Rows from block 9 of a small sound classifier, named by matrix and row number. Rows with one number within an expert belong to one neuron, the router's apart. Each number is 500 + 40 x the weight over its row's rms, rounded and kept within 0 to 999. All counts start at 0. Numbers have three digits each.
After each expert's rows are labels from the 100 clips, of 14848, where the router gives the expert most weight on average: "responds to" is what is common among them. Only what is clearly more common there than usual is listed. The data: read English sentences (LibriTTS-R). In brackets: how many of the 100, against the usual share in percent.
# router: router (model.blocks.9.mlp.router.weight, 32x128, trained with AdamW), inputs 0-63
# up: expert up (model.blocks.9.mlp.up, 32x64x128), inputs 0-63
# down: expert down (model.blocks.9.mlp.down, 32x128x64, transposed), outputs 0-63

# expert 11
router.11:476498519492519457513586470549523528462538503502481516435546527544546496561450488487455558441455503429423467473487523477500607487531484497481523480536525455489494451563493504474457496538548467
up.0:454542499465471574479524465478546551483568515485454473537525427507593464502589443564491523458512537567510545456512518478555480543504517546518557473557536504579434454517535520482447495454553513
down.0:487470456534437471529440468517445438472474481438510506500431516425457509478482547540447484464548488541507535521505494521413466461444416461493488483448556547497550541543622513511492510500496459
up.1:476509519527434552533427487511581502485584512540440506495478494567517453476543461511486542567479498541475490483479487487477472475567484490537533530515436503502456566472482458458488454502476555
down.1:461520499476469471566508519451527486458516485522550455553532461460509505476541353457542461444444518502467490467551578507482475430459519578496525458518575504467465528499486485462475536572575440
up.2:518601557474531522464475432473435445493507473507508540496476484435510450538497478491511506547535541498530500555492478551524462444533493512496554433564478480524425499494527509545582456545459447
down.2:483516484598479458583621537520531529517479444542503404493510494550434459478521520462483430484486461443468500455458446470582523518486467525528445553473493455527589511488468472505454538518513557
up.3:411446535510499562542502539489573499502501486525430577510512543493541434527604434440419531482484528584505503428473532497450477516514462536504509536519516512502554557560502517483491424489492507
down.3:538560460454536410550465480463519485489572516523582509499497507447508415544484453520519487478420499568517535524522547480533504506480508471561573441493540492476480496490530531506418514470559513
up.4:543435498531567530501585480521489500541480529516460504530560477547511527510471516476537504549470498529535539544533495466492578532455490567455501528511466407482500493469551481509559489451554446
down.4:451515429466550530436465467536466505545498468491448486530431490471425505444428567473553537461450525548485461538516447518567477559471526535539518495427484534476545498406484564503450473442449526
up.5:518495474468534516497486428542490513525413495517439481540431540503401468582505544476482545508488453518566543537441486520470508471464472564446497447514464516533460430514502524499465514474477538
down.5:540561608483519553517532447517484546493479548508547472531512408551533563420488533476565530521482521514526525494516496498496541565482477469518462550556497443502535476483478457518444533391477461
up.6:463379454545524432448464521486459501558493516505462477490435513568447530523553543495492555492516466425458454522521494417536531536502431559518429503531499488500488440460459481512496533490475578
down.6:536536570461491529400504452525454526482480483508502527525548480592486514433452596500497500524470572523503472523414575478438563500508556498524556463487519533557536502502448494520541486459493439
up.7:502565492482478555514570512452462553446403520574503524534526481492538530495478403549563531550522491477520489476484539562498430374488540578475529520512505505525504523442512497486565458500475467
down.7:528525508465513475457505458521515477532623539448559564506458521497464599477522496415513470481511465456555456541550415447466527522559443481494500497557462528502476463512496575510417569490448503
up.8:542484512491512498459500476576499519564452483529532481603522512463468526524491559422493478532479466470471492541532533482394434547444547502450523501518437391506551487469485500552564505513453560
down.8:511527460471529520561542493520526536478549491527387496441485495532476489501467487502467510452529570494543563484604498464480542495527456561528503458510552505532517495483495501469466418456444491
up.9:458532523517476539515434553457584474448506478524461566499452467535507497516548522482468540523461544579449471469499561533515541520515497475489564540474519516500564555524526503500460468518512476
down.9:517480525452527448567520455534530522508540527515541481544477558423534453546473338477504463506465478564530543494508463528523414505502560481482548450493465455441407537492550485498551531505464450
up.10:468490477502404548454538489450546563512465495498450541529533410570506435499542483573539531482472512483481480468459522510463549556506496491565493529510495539522499550600533504463490435521561538
down.10:529500506478498533543506446499488523582511469523515495491463568516521503495431462455473479471470443438556522506496473530459531511491471601472586497487531464397499526505535483519443571503479493
responds to: voice: female (85 vs 52.1)

# expert 20
router.20:508536461525435485489418461523476471549463513514515500511481481426488457493497496524538463491518411476632471539534479471525461484472475478544505534547445547454573453495467483529538498403480473
up.0:536489452496522554547547496554536472520471511500536528498445569508490516454532480505448568554555449497377584531561527520501497441496554542573531548512540472481448550451499520449467509470462547
down.0:425482517546556408583537456445494601465506458512527543505524551430535493474518470429542470486517508486503465500617477551484475450425513548525543464580477498560484449478490482488507507492472519
up.1:401452425493484556524480520462513486491496533490549537475553491565494523532541563532457502498440525482480506549576506438497478555507541536496546510501476451458438447479570498511457488540434474
down.1:506474515478490486528467498494517471616535503478489466424504580521512518527450487502524470530533478487551521519381561441444506465538539508462574528530462495491485534555499514490550513424536491
up.2:538495522522500502499520479521467481568564439462556598495431500541521454472501483486472476480445520452458547516489568439526434441496475505533532572548550465497472534453552463477481578481481470
down.2:519516512467499423584503506455485511537482559479526404488608529404493424553562458477474569506505491528532511505528477549493484526447512528454604445490520540455476495503511513424484546488436482
up.3:543480473464507433485528490526417462485509519437547483582421529474413552481387492534493490512545504486519483508517477476496503533507416571497536507532484521485496546418429527594470512530557574
down.3:467466528564549523436470468512558445497503428476482546487544466547534477513485520504519501499455507476483542539536517471424463467418520485582381443491482535572495470507506489475535486467552491
up.4:509475487509541537418513496527440522535521497479516522517538558455505522479457515501450535496472525505453539493471511507502487479495368555521515529473482508494489530483545486519525519433405475
down.4:541501499535488561525519492534534539544524502565515442462489472623545483469510538464471512499599507459562463570491557586445525490503520549522538527507445475514424529486441430449505502542554460
up.5:496409452511548443521508466512499482511436526428516510518445539505469525505491469550453442469526525572509565494579567561517512488488517488510542556518463485379442535447472516532436514494491463
down.5:560510514385449488487556491463504553528437557496491477482537543565492527504499500479620538550547507455501488449511451484495469526512441581544528491458561464543521548494538498472453423521540463
up.6:434482459460518475527502536502551509489520495519504548456517527457465475514557535472513481476529407514524578507526451435522530546550552525489477489591551522434444520484579500466464524423556572
down.6:437435458502468551528514481505498497576499498498467560493518463486501430518458459477478509436509564522426456485428512478424474368530460498479526548417473476470478475577493535526507527451455513
up.7:543536537490476477434492491486424517485577471472511494487526485486462469472425571530534536509487545426529520524461462458502500488530459504542505509478591449443464494500440490474514455422535507
down.7:449468519505520522510477458507491460519477500531555526563518460496476459465524506550492533468528423547526527530443553493483480472499493529472464510603499460565498535459528507490518548481506522
up.8:555498489468537507551505413511547456503538535461535530524555520490452529486549616448465565494482518466511520525475572521505514518510444532499514481539553531552446601570543538499506511439439511
down.8:459515422526505471487541498503494485495513430509481513488398481514578441531442416535487504385546498497558543428518420510455500492529515540483552508429496538549459434437478470513471521502498477
up.9:481611511462469515587504499537522521505468532521517526461465483474461571531454413478523482612524501477476469501576562515521429440455437512529590443454461396446525542522502502517505522426459558
down.9:475494489485474488517551498556513554463460430453473513511473408494548490556511540482485499429459485482537536476474508557564552535497481414506448494487457505435465507560520449459541479547553450
up.10:435510598448547506460594459475422478551514476464522454485461448515513559541513523482500497548482518465498464463458449543442533547487524549472501536545519509501451532539467544581495460559532573
down.10:572547488456467539450495523511490477467570519501488415488537472471507460416550500558519467479547566536528486491492445466424500494563478464423497558487449450533537520403578458497540479499459400
responds to: voice: male (100 vs 47.9)

# expert 30
router.30:511492475456530489492477511476523455499516445540505541490492493588471530592584489491500476431488528561515552543494507510489529492571555496518471528515451526538573470487506484458491508467550575
up.11:562510566516547479458509450509436495575417493436544528492437474530587541525467488469479429438527444478460481501510518508484536456504500544415559509506599569520502472461495498490456588456482482
down.11:515452443488463562451506506514549423445560563555480541503554506467450446440567452552533524598484548518540470470454490573469434544560477508587475541465503518529440533544547490522496450553501518
up.12:505485548574514508526546472476569471560589491569529477492504540461525503515469483505445486490353551560483435533478428441428445553524442520478468512511513493531479476504534500494479499484510458
down.12:503472534404447481536478518435531565485542566453472510516441504555540543527579461490509554486596507468517526460465511545522513471487483458596591536444533438420432560530519453515435451563499464
up.13:538542459557538512438498427497507536494432517544475474478436467525517455521515503524514568536532508416491524510503502547518513580468548471496454583552538500600474544527439456480551532536484498
down.13:553512519514474519539506538560445535503536499503554545490562537560499547484504544602519531522478534542562531495508541559511488489515462516530517396512449429498564522474535593449388524504473479
up.14:441450443508494485573500475448563526498480502606520495475516457496563477462531482432496521414471478467483477478588575564482436447534562470533561537495495503500467539476531504463446522484514520
down.14:553483513474492504549533526484477487548548520438500451544481524508481481500517434538546489527485574517547452474427417497430507541440478478446477455505496521462497541485524491483541489559555465
up.15:454487473582494503465507493410492525508460504516499461462475540469505461543489521446519485497511502500483542561500521499515478495440574464554623489464487593541474542458501416454504523484459456
down.15:487462528471539463536488507488527436582466523497538529469508448547503496462518505582542568477543513571508422433553458496440554533558492506473501535475513522487453467593516540461540498572548445
up.16:513491518493531523541453445529506434474496453446450506423522496548491476533603461472536484476561501455515585498431529595471478486433552479481497548550500495538537523477505535514510428501499486
down.16:496500441430479499358506499486503525414529479457520533475482461464498539551447590490552529489514490487471512594557534452519618517510486470475445485508508475564465484537413499583501468522458508
up.17:487494485522541544509471473539515456570477477568534531560488493505560508508525427449538409433481489472492504540572595507512450503541494558511487526472443488492486493508557413470538488468534473
down.17:568510489434474504539522468527507526519563498462512507545427480444425529476482475500517526490413510521481409436428453531445514502454527485477458458486589525452558517498498498494470518534565484
up.18:466451486506504506398546486476464517470472569512429500529532490430465461468568440499504504459520485510484517498519508448461500541497384501551549537515457425541429467506482537496611486440479507
down.18:567497525551470463505496463609510502535538457426528492524476498498487477495485571502470525526582515481505478520549534476549478489494433453422465466524531489544519489476494493479508578440495507
up.19:469412534508513506458493521516447532500518523468417527520493503463474500539518501518512527477502468489483569477456570547431606520550478502516448572484475542511584502480493492582547481557522511
down.19:438498534483503470497469502543454571524521527478618502454483450500528548556468477462478485565539562470557505579555466481531493517482455534435527487489560484506414473515466478497466566468466559
up.20:492498515505472561629490529483519500482550495539515511499509502473546515491504460474530553478427514540519486486502573460492542448527473463485629455530474481456477509521518475432474489537498486
down.20:549449466499467448521539491414531489509492566415552494543466531473506431494514466491427488552509474470470444500453428506465490478407538504508512521545491500420459553508515454502497546511564519
up.21:492495529506465533504524566532498508526543494462550535479515445513465494547484502456458473431490498498496487524542580546518487539550534434494555485532424554480528510457443531480464376554537538
down.21:520478531469517548512459455443548527492477536485521526517490523489619552510469455477476525537485465474488510473470446469418565457465461483422505480471489523477523512521472455487437533512543526
responds to: voice: male (99 vs 47.9)

# expert 23
router.23:491565499457553448498552532435535510476514526505511505501461483443534534493567485486472534433505486515531486508490506524470501517471511445511540490498414478473486504596486510538459461538553558
up.0:443561551487475521473496381502528503520471440442546510450534503568471521494481482484493477489508518526430443512507501497575580546537502569480448464470499503519431509542506471552513499477450505
down.0:551441492528521456554531584426437523527439479533528465502505530439438456482509439476490549451505471449565545501463508495469508477490450513476525528557524533508512521492486474477446477541546472
up.1:493498467477497469588449538450574463443510531522488513561496540471490489523509446401494531443505519549453538525486539528511520374524536520544502532517508467465480470490472517470515431474479475
down.1:476543451487510491445551506504532506485550491499546413541497449478518462478387524527491479529539452545533473531503564517491546530489552509456551444485500455397485525473509470465400537535520536
up.2:513564490467502518444543518456540512495469482482481493489450524535478469413432415514434515532509531562482534524578471464491501474459477497449525491527557509509536506483545569526479527526452469
down.2:511453566565493433528526507492504507536493478515543475510471518476559539543499559401473468467530494480458461492499555565486564474500448456550528483413492508523508613535495437445437509534573607
up.3:537601485534552512496579573469476506486574495498504485545492396471511479531495514543465541472458533469469510446476556507498482517466457503445505476490484551601514528474471429497529549582489382
down.3:477463510556450517463493516484555463455445545469512470432498484484477425527426507503530463550532510499438480480541345569497451489561507477563464489509461472548526487524505536483469505480509498
up.4:534468472531536458409511462423429474505568478472502486467503460556404541460445523502461509516497509440491476537482415426489482502445506547480520428516585443589543542453483539567524470472498562
down.4:444569543515493556537496424586509499570438554493494524471567586546501450466480519528512501499488539503491491411512479514524504550520486489478491595546424545498504489518540419504521482480472523
up.5:599492481501499566407574541447490551521537508453526499510443495473450537488577542463498456587479512540493460520479530481618517476465508472435457436514522535518516560534568555537565510436532517
down.5:471586563538485489469455482534466501536435499522508510521520537536500548478460479519471483481532495477492552487546508535495447541487493435508535540508475552566443485475472493525522527578431449
up.6:469425496564509538621483511458531520502435465502535532515457595441494577458531437547445537514445529530490491510553513501459557452546485491535560567420534492454445517492444489514507492546499478
down.6:525520518484440435437554444478519490468593511513558422528554449546532424529464482526531475472517515505517503516529560509431525421491530479442494442499534481486504589532466532467420504513591539
up.7:452506493524540454560435490534597486515490503505548496543515456476625476497519404450502534561539456443522496481556537464483494471493515429482530544466490542494471531568601473495514507489471485
down.7:550534480454443501521527498474482518473507491553509523473474495514562469546455469542468477491483494544467504574517458520468542440532553575455540515477514448455501545462460462413431507563559499
up.8:548462485504506509510586437547448431501487496444504496502528450449524490475453576514493493418456503486549548432496543483530528475453482546440539516505530492554575488505530425484534548518465504
down.8:478547473479505517504472611483494569495499574503490516512453496502445497486599448471506532550487511481423522531480435533494496512561515514515502545496476462511483430500548588501491519512475533
up.9:517471555440431474560469492480435526531504491524521522551498470485534489541546496460477500523453546453507577491417477540498429519530536504463466525499492532476529499498505513493533485547447486
down.9:471532507566551533434462523543540495513549475502497524444518511525472574496524436519518500452462455538491452572538435444502530546554483425453537478578565429475528525484522521533518501527472510
up.10:526479486496495489618498462516528480529516579506408442585567536558579483510574434513573474443477448508556517471525486446524510514523484483538507487491525498401548500485436509486549535516477463
down.10:441502458537485567421406477461528534436576437489532538495487428442512550504526479495451551493428514460469521516502481532485480442523513440445469512477514446504529493528513454503425472535559503
responds to: voice: female (100 vs 52.1)

# expert 19
router.19:504477570483546443486568469618496589510507547510523515529524520533519529551480482462485562530474509500444462487519505512493579479494509458534500510440491417492501498487510486550493416463493485
up.0:486434475492457561534436529481526482483453506469541507511479470556621434510562468519490513506497508543485557462515483539528467442578500513463575499579504447465457512456467505561466458521507545
down.0:457541524567496411591500494527510527555461517451446531517484511467553494462500459469490509484581539449544485508531556537475453502476531495503517500496422523525508568488537502505472481471516487
up.1:476534480518440555481571417553415434486536520429505487491466521484485495539495525566490548490522474515529466508373540525507533524498509480468391478554508490480553523500441537474495475542504484
down.1:563433553510522533447487431594437548580491507546464528591503478546431594496454502514491478509486535441442534445482493469433536539460445518527451477476484551450509510479430504495533527481461459
up.2:511482418517519521443412455488529510484412435460446508460522526444473563514499560543500480450496492500463468596508527496472488431474497504482536565567485492465565508469515535543460505483526525
down.2:492575440508467512528529535517481530498527489509460538460480427495525428593455523507530472581546555454487407429543528441479453495450503511517536465526524386501469513511477495474500433460506501
up.3:496468463459481495483527443493483522529563530486495532459621569508561528532536553464495462499554423485489455516532489512475511509562512467511504492492460472577475558477550434528536524456508518
down.3:517496443480491454511515437513535599498478521518514492516462396463439474491510521542493564497456545471480485434460467537469446430469523512477422452495572488495495543512540545481490504484497532
up.4:448476449461456496523510441438502512511549436510489513491480495470473513529566471571519429504395483489470491539444470492456516509554558490553459557560476539504531483620501461468508516493509484
down.4:511475593446513472482509506488481536497558519493513507396621434493505457500492481432490521494427520559435545462454481531514494515485465516483494469436596487541508412499535504505523512516493456
up.5:466478553486447418489529496542458566490476526503488511546503480531374522521519543501484525472510509483483457431444513478446530544466465469524355562478524499568511479486484578490498460427496481
down.5:561509466428516531379521449544424493549511487541422514496482451604457504454444548516491500495550521439515506533465463466477557531539473497487455493473455480467523441463407483531572492512480478
up.6:470470587469515515346502436502501459483439582544487440505508537520456517463466516496492532457458549479534489509488479416528460492506474519491411510505519495542522508501526503547498491418545518
down.6:523500511469536516444572458531519550513521487498491501460456536561455540409436494536533511566503523472469462455553488517511609587449470507501435482477474508406535503430441558519503437551525461
up.7:473520502428526499500455410460444527451429437454505586494413469474509518543524546477507446511493530514494457546463472490508561509566490531509416504560524586511528490506526559548483491544486492
down.7:467472554512403488436539473522528491530477548561529483468514550458493516495479460571502471443450435561480517545512576562482490445538483521556523457512529558513524523471497549454581560463523514
up.8:475523517520466513459473482463450516513538477523488494523489448500486424482513558482510449538462523504552528493479477425523487517561529493472460517588504490511492483454460512414511471492493530
down.8:491484531481489490443582396482476531528476539462534487510478550475587531466461443510522543436487549526510456438580470540456475474427496475562482511415462494454494545519427544563498553492515449
up.9:562476517457465532537453480455562492426538484518397521517554487543575506509451537442531438546501584500522458578564437571514468481469486495473503505570498531553469505496493528509478518464487600
down.9:512514476485504442470596529519494549497508500474524515427431526495490478470478539489500522501484423484446468523522474541521458480531497540549543510511517570553475521506496489568499482511454417
up.10:521493430515515515458545461492566556479581533509513499392494501443535540537517570452526576540561466519496552533449469504543534450521415438496527524436496485480472528489543418556473503513490470
down.10:546507437479500528489518466497463520534508473514433466597391467516471499503483468513431477467483547552468490491543499529516451433437524483466456502609459449460503484489474544453606502494526531
responds to: voice: male (96 vs 47.9)

# expert 24
router.24:434521547449495518498538541403491515534504462482540523551461402508506538521538526471496473520564522539476470463479537429486447460553552453466531589463437478461492468544542506532446473397504600
up.11:537465497473405467425438597514486476505505480480549465489541509513521503501456546421475463433552540411519548515572457449548421529500476518573510502540511465536449436524512493605433465499534403
down.11:564451492488542492489574495473458563467477491543454597542477512481463534467496512559508489497531530631416532539454532470512517452465547468486447450471499509501483556465482522454540462536454496
up.12:557559548564543488601451466491565492489579447519583487486497456495562544481469449482503472467570403485419544508511583500456535423496542522439555491458493528517499566481480484550461512486464513
down.12:449458490393371472538513521486551452531520556506472462523556491528481434582539413573486512500504480513489512472476449517421474530460452499521414520528497550453455507591468437486443476591514497
up.13:528486416590543551615504521460592493484511505497498514546532515436571509482545475514505458493448438565555445464522517526437513508478551451503505495492490440468509480507495484490498471472483471
down.13:583529541510432497496501555557527502472482564531511427499476538522404444524515477524449509455510529520515495489480416572468488413479508469449451529518544497486518570521470432491501476572489553
up.14:504533470483460502461499536569526427495475462490496469536509484438568466486482479546446449486544522515541539503509533449469441487521475523488527552559578459572510478501452544539519429507475578
down.14:547509502458487506539483489462508493465556553455438541446520533563450473511566504482540515502510503450475540516425423538567545599522468484504458411464481487504500518473466570500492516505518391
up.15:543530547538577513438489500450476511526474526525490507556496460480479578497569515550510611533490475486515491535464482506498559484500505407381488474447496479465503476472551505485509509519477466
down.15:463422407525450556511536525485481527530523514458440515481424508534506496500484448526515506489447506522435475466587518430559442538577513517563502489566526466467501483477525507460504462506540560
up.16:604536498450396492411516537578505502469487521495543474530482444482543490526485558544426441541464471558501530493543514534516428528467493491477500522494530494576446468474523594479532484499502443
down.16:459473544528514476461513547467414604514526490536374536505424465490488548491424478522529530494489518512502494501446433500545502497528511470550460424480487440518539466494458510526496439519559530
up.17:524487532558479513433578560461464502485530521484435527510524442486507483489502575481502521531491523515583496561515375558497443535557505525475489516521441486521498483484523451493495469499465507
down.17:494551486466600479450491506533472504502441445499476605482429486530473523487468525482532511536520482487481514520480511480560550467493502469533570468477524496538485488512507566545490465513541481
up.18:460464478401506533608463509442453496554525517496465544510473599567439571442507549500494579526491467528456449463447451515507542497513463473568557549499536563523516536496550424492463517501451453
down.18:545501443598510460460519467512530532439457504562613483505493533467510484551514499474523470499501492500617509522631556424469471498468484533469479472547470503479533464549482535467495501489504535
up.19:472443407533564535524470588503533458517492482479515570565482540473461535486472638521523493527527513477454546485503583548513509488542432497548547581459463513447532492477468459458466483537473544
down.19:520523456513449517536557529544525555412453529522449509456421522514510537485564450543497499449482447498518449531544439473449502543453528456526531471507402481524488506454501480529559519454489455
up.20:490468511522439541614462487471545550481549495581527466519540459583508504467579438437506473500497412506521502474498515502444487434507526510462523575489462437447497516520539442601466498486488443
down.20:462548479512529458470523497535540511522544450499488465553540481501475502544524428552406579458431501501468477479491454492486512415471562464481455435557515580544429520567422505487462482618505489
up.21:520509507473454534581481556434521541489478574447480442486448486473477468487504520463489477445415521570578489478496448557464452477473449482462486518561511512512490468581582517551493481505484486
down.21:492463533510470421482559438491494532512514493605470502562611449511532550460480401548462508517540512525462523497463533467523525471519580554538513409459533511508535514499491481440560519471600532
responds to: voice: female (97 vs 52.1)

# expert 4
router.4:496553524557497604517489518486528548522508535498528515406478488536506489505463500474508567515556594425524460484514487512500544512494536418464547451494511500477454550564508510501496456518500551
up.0:471472463402489481432496436497527468505447483466458565519514490545390491524503541470509544539538496454468449521428517461469482500501519435551460474427445536532478460494530510521557472500461444
down.0:525588526539517454467470525517474493484511519520482493437514519441501489491515547424543536461554485519415447475460460473511482571498494528430492424541544478480547544463562557450512512521450556
up.54:514438525461497513428496510522450484564503543483552504475496476492500476510576524473530466460483439509453558493552520477574491508495521528546530502501492470523466500506500539559533484481459472
down.54:502528464534468443477558505468456543577564508529469462539511464542477536451562508547529489437516496480539485499473520515454488550527506477480399489476530536521514466524449438430519502521518445
up.55:482510434457504473506527550490422521517531462508535440496408510465530497478502395452500461455591552470504515514538499456489472489481472557467525495512544481465534488524549447512512535541378502
down.55:587508523485473470491468512501485536534479508518512451464474506553454524439536563560473483531483475554463477544508522526503523540508508434483580492531449540539456505455536500470462540480517389
up.56:441502535491520471517559512524474596480487457514497514545449522469564499436460463492472522549477564456499499505476465465408500524432524463458525417480498438500462521480544460474512498505515460
down.56:577517492549468442538495492520524465479526538480492548469528569459563479492546438466494533484572500472504481546545473507513470519508515514456512502500518572475575489398491523526470536473403502
up.57:505468508507541513515581498471502509448485483482498466444481437461476598424507557459507488474484516503499560480445592525488500458494434428556532520539499504543473525512480482503518483512489378
down.57:519570591435479496481437569485478530428502489486509539531426547543612507550464499498467496476564532448508461518521467479530471491494543497559551513510402462516456493507501503463489415468488542
up.58:529522503441527433514553541586574482454507488526537495481506501547524492552499493499423494499458517523498443551519455512498480491495500534464507504526455540520568566562499484450578505532472463
down.58:560480491540529521588460488488508518520453479442559484512496517452470443501527504502500563512514574531487538515539524464547519474505511510411575470475522480447448441504488519532522460463478507
up.59:498542451474468517433519482515534556510510485509559501496465521513581491477459435404460445478497496472519484514445489488508452504591467481482538495479510493465490562616569495500425487407514447
down.59:519478523501505519526464466399456496452507520498549489541577481441515503446430477524523464468495490534518544477534526513535488423515490622424478516460487517466479428442496503479569489524531456
up.60:455484453509468524506494512487581521546479524568509509512536548449531477465540514549435537450519518487577469535449487517502523457439509494614561470488506481434410528491498481450499545408540475
down.60:504495582476526515489500497544537438443532594430527518472505483427487502544454486466462492493497534501498540469503509482488486474588455502430457607505492479499505501502500466513494524513493463
up.61:450589480469518546473525510465458550542537445507515502541419527459569521492516491485549475505465487480515571493450539460490438532423484517446494457459465496555470459531563511526543551455470538
down.61:585530545428491490559490498452490518497553534542499509484496506504426485509453526495500535454479505553519473601516465494575484496477472491463561544535489515525477428555518432482472426547482494
up.62:577487561459450528455525513480526509525530477391523450481540465440520511473568551392501462534478478507545479483487474575515546455535529515515494545556474457518540470538477527513496544512463537
down.62:518475495527448501496489536490488493562511432574516524514470563510436487554458495564565559469459405519490403473465568518463482465493524493480472455538454485516483486552507501398450456543483491
up.63:462502463542464508459470444489464574493519478468576494464518526501516552492507543480485560533547562431478510486453520497480517455460453484432441531417439565558580469556533527544490558514466476
down.63:494498476532552494468457482552543533514504493482452498515540522417495481532576529544484590520516487450457490523535538470550491581484605483479569530447509531460450459481489472462519454537482456
responds to: voice: female (92 vs 52.1)

# expert 7
router.7:503531483454555460516508556486514548506493488448506509556558515537500497533540514437472527506537532465462547382490499509463475502427485525500488559501549516533476465553516521481496561410499505
up.11:469473556429520502515484532529529516445536459557502496507491445512533514498498506553470507485493524512506466524543604542462469475460498468436532514537485503480566507526462501566493528555471546
down.11:582490422528513414476510474486449455505431521420518517514508517428460400535557510465502445541431556524514459488472450533584474526506496516457518504460488472571474465552540485461502465497581427
up.12:556501521494484508525485483519444537444490573521506544475503494538524541522466498502583489499555464523499530550532549464496502532500553457488520495447568466495467500502459507459451486521528405
down.12:492470526545502498503486549444485587543515475461415544502554480515572494540473505497570541489543514491484453454491479533543514500474486488529500529533500553521540522539466538572505505463410538
up.13:507525466536462463485430512544481478464548540506392561391572527469530486474576505479597458516513506474459447522466466445510558500493464549495458486482466440509500475516476544496566493555488514
down.13:526440504506482540538532461525473570508478541529601477572484493420510557571503529510483490471535555560531604404518522537492549488499524479490511490505535478528471503417539524545430514475507492
up.14:549511516525481499472528436579518486588538444465515518489548492533618556518485569537528511491532502477557477491474468560514493466476588425451569423468533524513528512500488511493540543513487461
down.14:503517470497534442522488558443483456438501494485446493463501443460397488486477481484468498496554521489455483502519587425470489477534489507491443500484549508505467481463558480549474495545563568
up.15:539510557496478541486514491438416488473457491467509545491463508514476613555522476532534497490503487579563461485455437568490527487479569576473494520476521509447457510504516480476517510540491432
down.15:428523486517479482521500514586533534478468458569469515562528556469514416442425518547463510497480473433450500513463543474476432526508405454529488520467577565541507499483499532523490541474517497
up.16:513534475534451451454502526436455433434470534453520494520461498464546484549438469540507451469548514518474466555519485473526521514442573545539495562484432532484508471496540504507547486535451489
down.16:533535507475484558566587501548520487528483471511517491472506522517491522539565566517466594486558548505525528478459449540493499502490413480467501440476534499567503523485507560482489520462541534
up.17:508461407527585505502555370488497546515488525538471472524519502577513562495539466503446492451503426471457465519544525439561476518479443488502534541471458530513507459460481482504517499479501474
down.17:555478548472522559467464582544459541479534498536501454550466431579473558471558494541518523478482478508470563500496554601518508453442488552596462508534436508473489548473459531406528487472525467
up.18:384542572484470487504565433531465479519484521547520474477522482509460498486472410473403501478529518527462504516469505433552591510558541517467477583498560464520513490549527559469448521562536493
down.18:573538423478546452473440491502548462548528455438460528463483505496533469456474491503547541557436515459546497556595499524498517532474484497561476418465465499499472566498534454538555438490534409
up.19:499455461522582419537478533516560472473542459487505521502461496431630511442532421465475488536477515481473477489522579486478552405553543551510552502446540542530513534485521468526423477486483522
down.19:461526452490387518551570497456462498476535540576529501542485479434446522552517416530492512437413494540490495519508503484568505564494499470472522495481517483502454500494505471466446481562571522
up.20:418530546434426495489396480491456554446530487532431588419410494456453475527487509542483502397501538473517493439504470552471516497533548473498406539516504539451471498540554509498532540540532555
down.20:592453480532509467484567511494553453467484519444603488491481487471528467539489556425526511591510564495497539578505500520496557425523489462553525476468537481508551490457514491551521527445468500
up.21:479526463539563514465515344528415534489433555540444479483541528528518587494606515470498513496500496510520533536416542469571486544506437425477442539520515554528496457447484482583538517456459538
down.21:542411561495484530489477559521500467513526423454495512517485446459527547487435508535581533524547536494496546467549496542463495475464506527526544540552444520461546587471470520486492554502482490
responds to: voice: male (100 vs 47.9)